config.toml
arch = "conformer"
norm = "layernorm"
experts_per_token = 2
Rows from block 2, named by matrix and row number. Rows with one number belong to one attention dimension. Each number is 128 + 32 x the weight over its row's rms, rounded and kept within 0 to 255. All counts start at 0. Numbers have three digits each. After the name is the row's rms in percent of the matrix's.
# v: attention query, key and value (stacked) (model.blocks.2.attn.qkv.weight, 384x128, the v third), inputs 0-63
# proj: attention output (model.blocks.2.attn.proj.weight, 128x128, transposed), outputs 0-63
v.45 100:111072082095147081146118085139164155145145152113142143149108130144075175101106129109099145101102109101165071083117127174175186110104006087175151127165113128141068116116078152142118154117167129
proj.45 098:159172127101085072155183060110097133114101114096109138168184067187154115117126186157091137137120142152116119140114112091075104130080157152134103141132112103173135127126090097129164196165156150
v.46 089:110119109228134134130120127078139156135112131124126096160154170079109146155171135118109084163122122127121164052103149153096109138179113112169136145130179154146160184192161171167107127123137176
proj.46 093:163193079160149119131133085174094088146091155143164188112124156131157113096098165161078091072181224138179137125120093070121202115160117180147138099144174075149138103142116145110201128103189167
v.47 099:115144099129121068180113105136137111084123136124150115106157142095170083185136146147113093099097213074144150153110152084128165097080114082107114132058183142085123131077069109185143132119116148
proj.47 093:146081141065139138108104161117109101150136103174099147097156142097129109126108105148086168138146168141139151143143077237122160137140082171164152153150114107122083128127114200116103144105118109
v.48 101:082134091134107090105143112084165113176086137115132139151174167128101135067129173122208157137227126077133117052149132101092091097102150131088089104099110150162140120082112097166057120121133142
proj.48 098:136182154089091201111135095147207110117159129103082142120109088090075128150144084127124177169065118128110120048132139132122168129142162110162123175096158173103145141193111182135131118187113100
v.49 096:130148088150079143111134165079149202155157136144077101138129132186109172109083070141209144159130173072150076176111137152127111170129151153136115089100144126082134118128109106087190154160111144
proj.49 101:127117106170120123129183105110176117122117165092156145104056164122121080156135141143058135134086116148137068123102122079175124075096090171132117117142131168128120121130164149130136105119074151
v.50 097:133141137146169126116134141137142145137193071096168155119158136088152098049185156093152102121104169142136140162082178088129144094120129093066102130071141118111172186104167141118070092079181124
proj.50 090:134158120088059142219151083146149082135073096195127174121099149119133140126131142142149089105149136072117060144175098143151167147163140202141127136169127129130118118136086143147084159181152093
v.51 113:168156119092069112110090130095110054123093066123120163076198071165102116150082160141110089139173118109178081186142140144144059156184118135118129124170118111163162101177141080133101183149185182
proj.51 106:224100118089068153179182131173132078153094125086085139148117131107127082155182115105121128112098151153105115074175154123100160145161140158083092166119094146121129156085135122130115166097142068
v.52 095:059161108083057139099083077127146138150115172136162133142126176140097096116148120116098176167151095164063217145148143119124167154151140167122117118128142136147144117125184107126131118144079118
proj.52 094:169109121113127124152139162170144101132125120105163103131116094119114183161138157127138125073112181132164116129112144142077133145163128126156098147100104132125131103145138097125162106133095095
v.53 107:130108130098174077069128166112090093105098127147095165152153127116176076074135148115157153103103171121102077095075099129110103124140121143150145150046137122103137124132084159112134067110143138
proj.53 100:162203141138138158143166105074170175156093189138153133106121130166125128165108058123138134109192144121110040100158174126177090115097118104118183076140044080123106144136083105159088147069132114
v.54 106:163141145143147098161136132136200106131147158110147125127156160131121127118157099107103112194156074095102087144108128147132122128134129083121125060123089105106124113093163146128200135115079150
proj.54 108:044164130159155139121138118100096156144112170159171181119146092124194092160153035059114168086194135108132052158099108079073140062151109093147099140116114107161114106131103103132117074148131136
v.55 103:161134121188132118087156083179156150234116173117072130137129127116118145156111166121091151101143119156175106162175157094149083166075101150090137128124149162120122108130166120086141171141091105
proj.55 104:154110133062139118166157123057147110168132165066083144187147184155149182111179146101157152110101137095130112141134127121093125117205158107090141079119082133108129105103110119154177149135122173
v.56 103:077094168136125138124203152147132049178104111138145180137110156159110184099127128132149087124146138147083122112164111149100158176107098163107148089151119130125095148115170131131101114112083183
proj.56 099:146159056147108121186160098148153112132197116059132125109176133100146116154087124161134121154139122060143110134057161124125129138104157149140124074128105097110124129129187167044196052135114077
v.57 098:137135107140134097137166155134105210090131110154083123152151073168167120168150168158136161141129099151115145132136145125102186120143169150129137119128129098086171140159149132134162171187156162
proj.57 102:123083152120139156111154135143106098119157163069152086168154119070139163116180160115110099059131124138158144141104108102154151111090147124142100067160096144148104085118096107143158193113074140
v.58 100:151175110145131095139179133168153127067091149157137133165115117138222124145072151192146107154150116094180076192143110121173164140090167135064153167086173141135124154164223182095154129107076173
proj.58 104:088103112164115096105133129094092115166111115097175221129139109140145140080093165137096124119147123150060099150074118104169090134114132151169157099114082155134155176082037138168157138164093108
v.59 106:129149127140145148185181167174192118151124158118100109079171168152114137106088111128170121125140166135152118069176136150106136174146128127088119074108067095166084093090196157126103102128139183
proj.59 096:091181090137146151102082087110203107146053084126117123193098167144118116119116100105148145144098094123132050156101121080146140153147066108094155169114169072142160123106095133129135110101148079
v.60 092:153121111121130135120156120143142116077112155148132190139171140170139176142136128121085123073079148097137127137186140150223080165072082126111144160190116139125115096127104105177143157172174091
proj.60 099:111127105092076075121104115147152159166179132204164122072147176117133107141130155085180130145143118125135114081100163157102099152137124128138106124114107088164147158210132117154120130141104117
v.61 096:104097100116131131127108146169168075104104119132143092035119117121186142113119132119129107158085130128061107077069213115124075132073151061164137093147102115164148112091079091116109129112091122
proj.61 098:101148135089149108108139120075108204111122201152100192194110109126155099123115150111088108148114107113132111152158067133134127121103121136110113169079170121155127098149135124146131114080154169
v.62 105:124147156097075157157075177160109119148175195047151115073077125104170136120118118140150132137084114171111059105155088060094175126125076140193142119119144104149139136068146164124127107131121164
proj.62 110:144125122129179135098141154125157163101098155163132120135192123088141138115081102157167132106153129117083172098144185155139140097059144125120096098134124105162080133212134084034162105132156087
v.63 098:163173115102171146169136145127092113171121120096172125106121150123102054138137121127165132123147084088124131094200174131183118095061138126154106109134122176107120119135120051130147138139120077
proj.63 093:121098104168124140058070143166146127099119142111070115110138082098095104116110091107132133141181115128119120160159122147166171165152074116081173121126153135151136078087168168122114138107159146
v.64 108:163110112108136154158159088109087110156177118165160149116131104200189101130236097103194200139071140154137103111119145092098123137162087138121165158096133194091097119125166102128163138130081141
proj.64 106:189220166107079177109151131143154074073100153052093060165103158104111137107113104091124113120089081110150198163138132078112137132117151118075136156164091069172184087148115110155148128110131134
v.65 099:200086155131099106109076104105132049163133115168155104139081084177145134134171146150093108163134111068113168178091088174095071137107116151137156176104118107101150132163139085162114106047098186
proj.65 099:098151149116116171188121114116149191148104122125144151175178112121115066088108065152194129150090051100121121099138161124090094129131124064086111103192068148132133054188143182110152155147117128
v.66 099:173129118128099097084097117123146186172149115114146127167134100137141128157166122213119111095133103147169137112134166116139064114134114102143144139083126151172164063156095129147141135120146162
proj.66 107:136134116136124077165136122145126210129154069154101129115032098142139149074120064121125221124139114145161135134121165113096142166114120100149133152128105097130113075211123148103165121074136147
v.67 108:157115110149137065179095098155122114070165148101095102157091079159142142105136134138115121089080116125159123122136124117114140107149230131155174140113156130160099101159089139140207153132102141
proj.67 099:073115166090135133130121117092115131213163127142092147154154158101105156157152086148139038127200144191114104135145076133108173070115078115132171093207122165103121157180118167124133163102083165
v.68 101:078161107161166133146097136136154101116165133136071187148184079135130109148114152122151107114151096126140119104126070134151095134151104092139149117112091184147082057099141125142170161175116131
proj.68 116:188127159130182160082076081091081129136061158053107102101096125107108147073168079126123124134146111125132111190084116156163148100151063141104144132167137110091090124095130097145126191089121198
v.69 103:195150073133136155116169168115126156127121129132132116198167163115114127068092121122135153157177125096193100140170126159083188094091102115145050125162173131131108215096151114131083057129111089
proj.69 096:153134126128112119109097106151157095113147098124135197139143116136149111139136140183124169174132141173069096147097177119089108170156147129168119160108105100154158090132158107135181096133148098
v.70 101:076107066054105137113109124168107098188132170106145171156143151168139135130150139117114161130118185150154183061139167115099147128100163134086114115151148141125121053112116121113167154124060155
proj.70 104:144133123136188145095091127122179147105066130141124167100065147096021099093130099130099130137170092139103114139131147153164132142191103130135066141153067141134133156133177191171099163205091144
v.71 105:115128102088070097064131074111100123120112136118206145153200133082138154163134091112125152151161082147102076122157153154118118124156101154145143085142147140109173164121185058152095150151139134
proj.71 107:127137166123158084063128157094083095149106102162139117150123134108119098176159181172174142123126154112136138081133120193199156144120132081186155212112119084078077091160094093166148139098131120
v.72 098:154163104107101159082135135133098076147128156128110149115071125098168168164150103149110134088152101091104133210091127113135181119146186060130049138113138066147118110103135120103119110137186114
proj.72 092:113079152182095130122086188080141157151114140160160133142137144150105137099125119115120149123113129162174139180131163118125101120117143211138116145125138186147167162124148163200162092068111128
v.73 090:125132151103116073079177093145124134115108156138117090156170227111140192176088151097048151095086132125130150133104101174167115066163110159144111091117162114182196145042115111141096126090089118
proj.73 098:114139064148106161087126129184064138137121119146181127130100125151188106096173169129141137104192131161122119131193037121115157130135162090120102165183106083095145117140099086147082101168071100
v.74 097:150098191148138078166165143063112085117126138116143137118137136079108093120125057086141095145168136162097151087114170095117133135132140082149144133124165114098059088061129158151127061095144142
proj.74 104:119129091116133120158115150176180148139159108127128141099137198116135171138069125112117110103060119124150160086130119116152106178184122123183161112154117093156213138189146148074164171078083097
v.75 086:150145132137166153087152146122153123143127099105139087069151099125147134153113158155096180135137118160118151100123144171122131135097126137101135095196110134116159107125138127130079121113163156
proj.75 096:116115086168065142152188115153124165184131136080129133156076097130152083143165108152186129147165103091116154139123199108154154097091146122103137138068163140170213104126067130090138110139110171
v.76 094:106091123130068133110170161099123133080147130118165108146117141140115148088152121125137101084234136118102075108113147132077138138142105102096117056087090099122143085102171149108115181142127171
proj.76 094:158136134154125129148114090175118176146116084123091101111121106096167143170123164136133127137067151114158168044188100096157138147081185121156136133103125165184171182130156116123146084124114165
v.77 103:176136139107173095142150082148107137126054151119120065051143152105107110116131062148144107114116146151126155095168120112137141119110185103153118135078090154102156118141140072159167099124138143
proj.77 102:126123154129081158134136161138147144114100098158126131123098136134095086153103104127092088109142207129162111117131124102130134104170083161093171122134104181210157143198119134155035130118088113
v.78 104:093127109185119108202183194109151143123156161102091177137103139166098162156139123133125158167073128167127174134156116140213111121120175108157113107146155128145132159090130170118146129092182110
proj.78 089:165146086052107098115096150174228098139081161123086110145141151090103083129115101142133096149116158137149091085091147148117124159138137201154155159204113140133116127158158096158101116178116127
v.79 083:142172144094166116133146103117031213150129084116125119052112142147090185117148078089128103123107140175137170130070118153087121076082137113127101103109137099195105158125150113117123149080083121
proj.79 086:141036132089103165105160161154109109130130154046150067123118134100137144127133166106135175136108100107140145120172081155162043156169123116129095213080227095138143112147109136120158178104123108
v.80 098:138163140146125135131135142108187123145150115139097133133163123175136099135197110130183123137095135164067069161121190094161080152146172103086167156170100186114078112108187103155138093128177173
proj.80 099:139108142118157147087142155140102078089142149140178129110110160100112172112105091139104118110060074174163148107104099131139163127069113134114117147206157119075180173195088114096111159103148137
v.81 113:115128121100137137137098128068102145102123167139139151128178116070114113134208121071150105182069144116115140143118164113203150152095198170139093176155104134141162131105169144070088148113147151
proj.81 113:115094044160137115115137100150180156151137088122166153169099156152087141133115076099126159134168189138132115141147132160109116105106141162131122119071104064149058128103152100149158187197168112
v.82 101:189117101132122184155143117122129175063102125107129096174149151161029165162096051107168158118136162059126149081182108110100121130104141126100097099092105124122141120163114156128176145064077075
proj.82 099:098123201115098164109107116172130086120137089158146127134170114124140103163136173147079136171179114139091081139122110093128128119157132117135149136130122127102123178124124086090068077173092127
v.83 105:086108135149103174183216153180120121136153159160130115164141137122135042121097073138157195101148080142105160101071110144162127101123118127162121055089114121093123117108144147135155167125102098
proj.83 102:151159164124076084067094168073120094127109136119095128061096169125110150116156158150139086143094105103112120099163164116163159163186171130117119155097101170186132235132199208102167088131139158
v.84 104:119080129107095155126223144094132131147161138137131143089124127075093078184149117116071100128144095118121130211139147133163135154129151100194144115182129147133115144153097194119111159141150110
proj.84 096:133147125132156104130164084123136121058111111148101131075116124186110134149078141144230113115131130136140119106139137086090136110173093135115148219123143155179153158144140070114177123142133134
v.85 096:136135127143123126165130156139155136094085169103145066057105102124069179126149112136128113101133163117086097121143164134142112177169154128129119153093107071121137192171154179102066167064097118
proj.85 102:124056117119107160027134177119098174155174072148161157204148178119111146110066147110127153139157108178166086090132171137163112096055093148110173106113154164099112124155106111138083119115147116
v.86 100:165136116123139154116121136136122173139161128115095118140141085100073129189174186129114096112139095143141115095082100146149107119104167096176111112171107102184090086132118163093139123086107148
proj.86 096:074111128138140122106136155119122101113044134201184184180099129161134099088172118130134137126102169121205143128149126101102162141143157135114167102114129166092167116162129125154138152171080074
v.87 103:134222112126153140142096182143143129115145142156179187098116128138105096133186120199114061143109161152123158145080119117149088181176078062145074161119136109152116093102121155139126152093142139
proj.87 095:102154133153101127123119108123078173138093086140096120089091175130145137173154110088182131144108175148150101140105116146097144086102092142138171143162150102096106140151115075124071098144141146
v.88 099:168128125129111176151139111127091094090126171106141149115105126096158161161164083110131112124111143123095149157118180100087174116140108104107059082145189074137129129122160175128124114106079126
proj.88 103:096132161143089097140114074142148092165072110157073116115135101146141118124152134107124126132175124202164098130141127121160098109090117155064145173093162148075134153083130063166150178179153064
v.89 092:134121117146144120129130215139128125126090146097093177083149159163139131163126160114119078130146108135185132158206129120127119151116115183152156126062163168086139165092131099121154104130167101
proj.89 115:139162094116124124140118121107110135087139110177068152158112127133103149115113149136067116088062118120138104166101111081119180119229137079076140121142127148127088102134166098176131105127153114
v.90 097:073187143150114089146128104155100076134121155100130139173148113104053099159089206147068139159158182103107108153132165147077127190097137116147124162152173142126086165120158097166140142116077129
proj.90 112:165098116131114167134064153063149164105097107133118170145143082151156098091104170174167179094152120142191145123109173143132142162147042166140156123188143110132102113143109131092152108115125077
v.91 105:142063104114166114119199068150116145132113088110124100145143052065109108150129134177112130132115114122139128108078161141167128099148095141144128132116137157125103168152139151082151107104072113
proj.91 104:109143135156119159168073130102128123070158082186121135124134117158096152079079112096127130081092176103103126157126147101161112185105104129118161098108066185171169084130091175149140155130098112