From a checkpoint of a small sound classifier: moe expert_choice, trained on single notes of musical instruments (NSynth).
Rows from block 5 of a small sound classifier, named by matrix and row number. Rows with one number belong to one neuron. Each number is 200 + 20 x the weight over its row's rms, rounded and kept within 0 to 999. All counts start at 0.
After each neuron's rows are labels from the 100 clips, of 14976, where the neuron reaches its highest value: "strongest on" is what is common among them; "loudest" is the band of the loudest frequency at the time of the peak. Only what is clearly more common there than usual is listed. The data: single notes of musical instruments (NSynth). In brackets: how many of the 100, against the usual share in percent.
# fc1: first MLP up (model.blocks.5.ff1.fc1.weight, 384x128), inputs 0-63
# fc2: first MLP down (model.blocks.5.ff1.fc2.weight, 128x384, transposed), outputs 0-63

fc1.340,175,219,182,202,172,180,187,182,211,178,224,170,197,202,203,208,194,200,214,216,223,214,169,172,208,213,210,205,178,163,226,196,233,235,216,176,208,202,191,220,210,180,181,184,217,204,178,180,236,164,239,189,146,191,207,206,175,178,205,218,175,226,216,197
fc2.340,248,172,201,197,241,230,236,189,217,184,228,194,216,223,193,261,203,190,220,202,207,185,208,209,224,221,208,212,203,221,194,187,235,190,200,200,220,209,223,189,248,178,208,203,243,189,215,222,179,236,223,199,196,204,189,230,211,198,218,205,163,159,205,221
strongest on: source: electronic (67 vs 36.4); organ (51 vs 11.8); pitch class A# (32 vs 8.7); note: A#6 (25 vs 0.8)
loudest: 1000 to 2000 Hz (31 vs 12.2)

fc1.366,230,197,221,197,172,204,204,203,195,223,197,239,180,189,219,184,222,190,210,229,193,220,210,222,228,226,203,202,216,185,205,206,235,174,203,181,196,184,191,195,219,213,214,199,183,187,207,210,196,191,194,247,190,197,186,192,167,224,207,199,200,243,222,196
fc2.366,225,165,235,222,186,189,195,209,196,236,186,189,225,196,208,202,176,229,191,218,192,217,196,222,195,214,198,227,223,137,235,241,222,218,214,205,203,208,218,218,235,200,193,219,219,168,167,184,195,176,168,197,193,189,207,218,176,214,167,199,176,215,195,194
strongest on: pitch class D# (87 vs 8.3); octave 4 (46 vs 17.2); note: D#4 (46 vs 1.5); instrument family: organ (32 vs 11.8)
loudest: 250 to 500 Hz (43 vs 14.9)

fc1.132,204,203,217,237,158,157,200,189,175,167,186,179,190,214,200,211,227,156,228,184,202,182,200,206,209,209,190,214,204,165,193,185,200,173,218,182,232,223,209,218,191,206,210,209,206,214,183,188,217,206,214,184,202,198,225,227,182,187,213,180,173,234,174,211
fc2.132,209,144,208,223,177,203,221,184,195,172,205,201,210,196,195,202,173,188,198,188,191,209,200,196,169,213,209,178,192,209,189,194,201,200,173,184,154,210,164,191,223,215,190,180,211,184,171,176,189,210,211,197,194,229,201,235,190,218,184,185,157,166,220,185
strongest on: pitch class C (86 vs 9.1); octave 4 (71 vs 17.2); note: C4 (64 vs 1.4)
loudest: 250 to 500 Hz (55 vs 14.9)

fc1.49,211,210,227,160,219,194,201,201,186,234,207,210,189,218,192,219,208,208,170,245,199,232,191,167,207,188,187,168,191,189,176,214,208,184,168,192,184,208,213,213,191,225,209,211,234,230,231,189,189,194,223,205,201,198,191,191,208,224,164,207,195,237,218,193
fc2.49,199,188,201,206,160,217,175,236,164,209,158,215,216,217,220,198,247,206,168,192,193,202,238,200,184,180,160,205,181,209,217,194,183,191,209,186,207,213,219,204,185,203,194,219,189,198,241,195,199,216,169,182,172,190,172,185,197,216,206,210,181,217,197,186
strongest on: pitch class D# (63 vs 8.3); octave 3 (55 vs 17); instrument family: organ (42 vs 11.8); note: D#3 (40 vs 1.2)
loudest: 250 to 500 Hz (37 vs 14.9)

fc1.182,187,220,216,201,205,187,193,231,185,212,212,204,207,225,207,196,223,192,168,220,185,205,181,206,201,187,181,179,148,232,211,182,233,176,175,163,247,210,170,239,181,186,151,214,194,182,175,217,204,188,227,214,246,225,205,148,196,208,171,198,206,220,215,224
fc2.182,225,184,195,188,213,219,195,222,188,224,184,202,203,186,186,195,218,165,209,219,205,201,201,165,188,200,205,205,191,207,218,218,227,169,188,200,183,197,204,199,155,192,189,211,206,223,212,216,221,175,209,210,194,202,169,235,180,170,195,182,174,190,174,170
strongest on: electronic (63 vs 36.4); octave 6 (38 vs 11.7); pitch class E (34 vs 8.2)
loudest: 1000 to 2000 Hz (47 vs 12.2)

fc1.3,217,216,180,224,201,202,195,190,217,200,214,182,204,203,207,253,194,176,234,197,228,229,225,230,193,215,216,190,219,214,209,212,167,198,227,210,155,203,205,195,203,214,201,182,192,179,208,187,187,202,220,195,206,203,213,202,198,214,254,183,225,141,192,216
fc2.3,181,187,181,205,217,189,169,226,175,222,227,190,200,203,195,212,195,205,191,242,225,212,237,180,232,218,229,207,215,208,241,194,192,211,180,198,239,215,206,183,198,181,200,234,223,179,178,203,207,174,207,192,210,145,198,178,206,162,216,183,189,216,220,190
strongest on: octave 4 (83 vs 17.2); pitch class A (63 vs 8.7); note: A4 (53 vs 1.4)
loudest: 250 to 500 Hz (77 vs 14.9)

fc1.334,231,208,204,206,183,180,211,199,218,194,191,162,232,173,212,268,187,187,175,216,212,185,178,214,169,218,211,195,189,219,188,193,171,201,213,177,178,199,211,158,191,191,171,209,231,186,201,182,204,175,212,215,191,233,220,180,162,213,172,209,174,185,190,164
fc2.334,199,180,220,209,204,203,168,207,165,205,242,211,184,207,222,180,166,218,219,222,220,212,221,211,218,245,216,212,211,169,197,187,225,212,207,209,226,202,194,184,158,181,225,211,224,195,188,206,198,209,213,212,201,193,202,261,179,214,213,215,181,194,208,166
strongest on: octave 4 (54 vs 17.2); pitch class C# (48 vs 8.3); note: C#4 (41 vs 1.5)
loudest: 250 to 500 Hz (47 vs 14.9)

fc1.274,259,179,216,227,179,224,183,210,231,198,200,215,207,198,163,172,213,167,175,211,228,201,178,176,208,210,228,215,188,203,199,194,204,176,195,177,205,181,213,211,193,232,208,192,175,219,207,201,191,211,216,215,216,194,199,195,211,220,195,178,212,218,205,165
fc2.274,227,172,198,213,208,183,224,205,214,221,192,197,182,196,201,163,230,219,195,196,217,224,208,166,208,202,221,151,199,187,183,206,202,185,152,208,190,160,203,215,165,195,213,200,194,229,170,180,198,182,202,203,181,194,192,210,168,222,218,213,238,190,217,202
strongest on: pitch class G (66 vs 7.8); octave 5 (36 vs 16.2); note: G5 (31 vs 1.2); instrument family: guitar (30 vs 13.1)
loudest: 500 to 1000 Hz (32 vs 12.3)

fc1.328,201,191,184,213,198,174,202,199,211,223,204,215,225,209,209,198,223,187,227,210,188,208,222,193,220,189,234,167,194,197,183,208,187,186,194,205,165,204,198,203,187,200,196,215,212,178,196,190,158,176,197,226,160,186,175,224,223,196,217,191,162,200,174,200
fc2.328,192,214,211,228,187,174,187,240,224,166,213,163,195,198,157,211,186,194,239,209,211,202,186,206,183,190,170,218,217,188,202,220,217,193,178,217,168,211,231,194,197,205,200,228,189,185,232,201,212,191,202,203,213,190,169,159,239,189,202,193,187,195,196,161
strongest on: electronic (63 vs 36.4); octave 4 (59 vs 17.2); pitch class C# (31 vs 8.3)
loudest: 250 to 500 Hz (50 vs 14.9)

fc1.353,179,194,191,193,185,187,225,190,209,232,194,207,182,201,225,201,200,156,214,224,213,176,234,208,206,182,216,160,205,185,214,187,202,173,177,184,192,219,235,202,217,229,169,197,196,208,195,179,223,199,209,203,258,171,194,224,218,187,191,205,169,153,218,180
fc2.353,203,212,188,211,221,181,198,212,223,229,222,170,192,219,180,212,178,196,184,215,203,216,230,203,184,190,183,173,179,177,164,201,173,187,196,211,195,212,203,232,197,160,217,197,212,195,206,206,194,186,210,201,191,190,218,179,204,220,180,197,212,232,217,176
strongest on: octave 4 (66 vs 17.2); pitch class F (26 vs 8.1)
loudest: 250 to 500 Hz (60 vs 14.9)

fc1.74,234,188,214,206,201,207,222,197,230,227,200,185,211,206,204,210,199,170,207,189,189,202,225,196,238,239,197,221,196,163,210,210,173,192,206,199,219,177,164,192,187,156,208,223,205,202,226,191,202,207,194,175,200,216,164,226,199,200,213,149,233,192,190,177
fc2.74,193,224,203,174,210,167,209,215,195,215,221,193,198,208,206,223,187,185,200,205,190,165,206,191,209,219,233,171,200,205,200,206,217,203,163,228,223,202,210,197,215,211,217,208,204,175,167,184,197,181,208,219,209,232,167,179,185,224,189,180,190,218,186,202
strongest on: source: electronic (71 vs 36.4); organ (45 vs 11.8); pitch class A (37 vs 8.7); note: C4 (27 vs 1.4)
loudest: 250 to 500 Hz (43 vs 14.9)

fc1.348,208,220,248,174,175,222,203,229,188,233,178,171,208,177,181,206,205,194,214,190,225,200,187,211,201,200,190,196,221,180,210,181,214,212,226,206,215,201,215,175,192,235,189,206,221,164,204,206,222,201,196,204,166,202,217,198,216,208,164,215,189,224,175,198
fc2.348,182,203,191,198,180,171,209,175,162,181,228,137,212,175,179,188,196,220,190,187,223,207,206,225,187,213,196,218,212,212,212,188,223,198,218,215,212,195,179,228,203,188,196,207,182,192,215,200,200,197,217,205,222,155,188,228,239,230,217,177,234,193,205,208
strongest on: electronic (95 vs 36.4); organ (88 vs 11.8); octave 3 (55 vs 17); pitch class: A (34 vs 8.7)
loudest: 250 to 500 Hz (35 vs 14.9)

fc1.183,186,197,249,215,181,201,198,214,208,193,219,187,206,202,222,201,179,200,200,193,210,201,209,256,192,214,229,186,175,204,205,225,197,218,211,206,168,206,193,195,152,186,162,229,189,188,209,218,198,171,189,165,224,226,198,195,204,230,187,157,193,207,201,195
fc2.183,227,219,188,202,217,202,178,207,201,201,224,220,213,204,164,208,203,202,215,199,219,230,210,190,220,189,193,198,186,217,206,199,183,213,177,221,172,228,234,223,212,204,205,196,203,210,234,208,189,202,200,178,199,200,176,179,190,205,218,182,183,218,219,230
strongest on: octave 4 (92 vs 17.2); pitch class D# (75 vs 8.3); note: D#4 (71 vs 1.5); source: electronic (63 vs 36.4)
loudest: 250 to 500 Hz (89 vs 14.9)

fc1.264,164,180,180,207,213,197,248,207,222,243,188,230,181,201,188,223,234,224,202,181,207,185,190,220,188,182,200,183,203,201,192,175,213,175,207,180,223,188,196,206,197,237,200,196,203,195,193,199,214,232,216,208,208,209,158,197,221,206,207,209,198,214,205,196
fc2.264,180,194,181,169,210,233,189,241,221,196,218,178,200,190,212,218,209,200,221,212,216,221,174,219,225,189,256,214,171,245,217,220,205,224,189,198,218,165,216,206,249,169,177,223,162,191,181,204,198,202,200,208,224,175,197,198,194,203,223,166,200,220,211,190
strongest on: source: electronic (62 vs 36.4); octave 5 (59 vs 16.2); octave 6 (33 vs 11.7); pitch class C# (28 vs 8.3)
loudest: 500 to 1000 Hz (43 vs 12.3); 1000 to 2000 Hz (39 vs 12.2)

fc1.7,196,185,167,229,183,175,247,194,185,216,208,211,173,162,190,168,203,227,193,190,223,218,189,207,170,192,212,188,177,195,194,174,201,252,159,218,224,197,185,214,201,188,183,213,191,163,201,202,200,174,183,208,206,196,205,209,224,233,186,198,200,190,183,226
fc2.7,219,215,195,174,194,221,155,222,167,212,203,216,198,186,194,219,205,192,198,173,186,209,205,199,166,201,193,185,180,172,188,214,210,141,206,201,180,171,177,182,197,176,207,209,202,218,212,187,194,198,219,170,187,196,181,206,185,183,177,186,200,166,182,209
strongest on: electronic (72 vs 36.4); octave 2 (52 vs 14.2); guitar (45 vs 13.1)
loudest: 250 to 500 Hz (50 vs 14.9)

fc1.131,182,206,177,220,167,182,209,187,177,217,195,153,199,170,215,211,209,182,215,179,182,215,191,198,187,214,210,201,195,166,215,178,189,184,196,170,194,216,208,234,178,198,210,180,175,218,181,193,173,183,240,223,214,207,189,184,225,210,227,222,180,224,180,209
fc2.131,191,211,193,214,181,201,188,176,207,156,165,231,198,202,219,198,201,228,199,202,211,216,178,198,235,208,189,255,190,177,190,202,207,215,188,216,187,186,164,205,228,203,196,234,201,211,197,195,223,166,216,202,188,169,181,192,172,265,178,195,201,213,202,193
strongest on: octave 4 (96 vs 17.2); pitch class C# (84 vs 8.3); note: C#4 (82 vs 1.5)
loudest: 250 to 500 Hz (85 vs 14.9)

fc1.162,212,209,191,200,184,184,256,182,187,204,174,189,175,197,213,203,170,201,205,196,192,157,194,199,229,237,210,203,218,203,180,184,216,211,175,196,168,175,180,197,191,192,180,208,217,183,202,175,199,172,228,181,193,171,213,205,188,204,221,210,220,222,179,197
fc2.162,191,207,204,232,186,216,204,189,206,198,215,174,214,218,203,213,180,169,223,219,219,183,182,198,224,190,228,214,204,193,184,210,200,211,177,200,178,197,234,186,193,210,209,237,179,182,202,216,189,196,182,165,184,189,147,196,193,199,216,204,259,231,206,217
strongest on: octave 4 (82 vs 17.2); pitch class F (67 vs 8.1); note: F4 (58 vs 1.5)
loudest: 250 to 500 Hz (75 vs 14.9)

fc1.357,163,150,206,190,191,206,176,208,215,222,192,258,182,174,219,218,155,196,191,209,221,235,212,179,219,209,190,194,232,200,185,205,208,198,178,181,217,188,223,209,182,232,162,197,197,200,204,188,174,194,232,204,216,185,196,218,213,173,187,194,189,175,209,169
fc2.357,181,173,150,200,194,233,176,212,183,245,214,233,176,193,186,211,201,231,208,218,215,199,200,205,218,214,214,221,174,196,215,193,214,206,215,205,240,196,180,195,205,176,156,214,219,184,167,159,213,183,224,222,222,189,217,195,206,177,208,178,166,193,199,194
strongest on: source: electronic (78 vs 36.4); organ (56 vs 11.8); pitch class A (52 vs 8.7); note: A5 (45 vs 1.2)
loudest: 500 to 1000 Hz (29 vs 12.3)

fc1.209,206,224,207,173,208,178,222,184,228,199,216,186,184,197,211,187,186,183,210,218,211,227,183,239,233,208,231,216,188,226,198,200,182,191,191,206,217,174,194,221,195,181,168,152,215,232,207,170,202,205,203,221,213,215,169,173,183,203,189,222,170,199,211,213
fc2.209,207,190,156,195,203,190,201,164,217,177,198,222,214,188,210,207,200,181,168,204,237,184,202,191,212,218,173,232,210,220,199,205,196,185,244,178,212,173,215,192,189,187,215,177,169,175,215,228,203,172,213,215,208,209,233,193,174,227,209,227,189,194,181,192
strongest on: pitch class C (79 vs 9.1); octave 4 (50 vs 17.2); note: C4 (46 vs 1.4); octave 3 (41 vs 17)
loudest: 250 to 500 Hz (70 vs 14.9)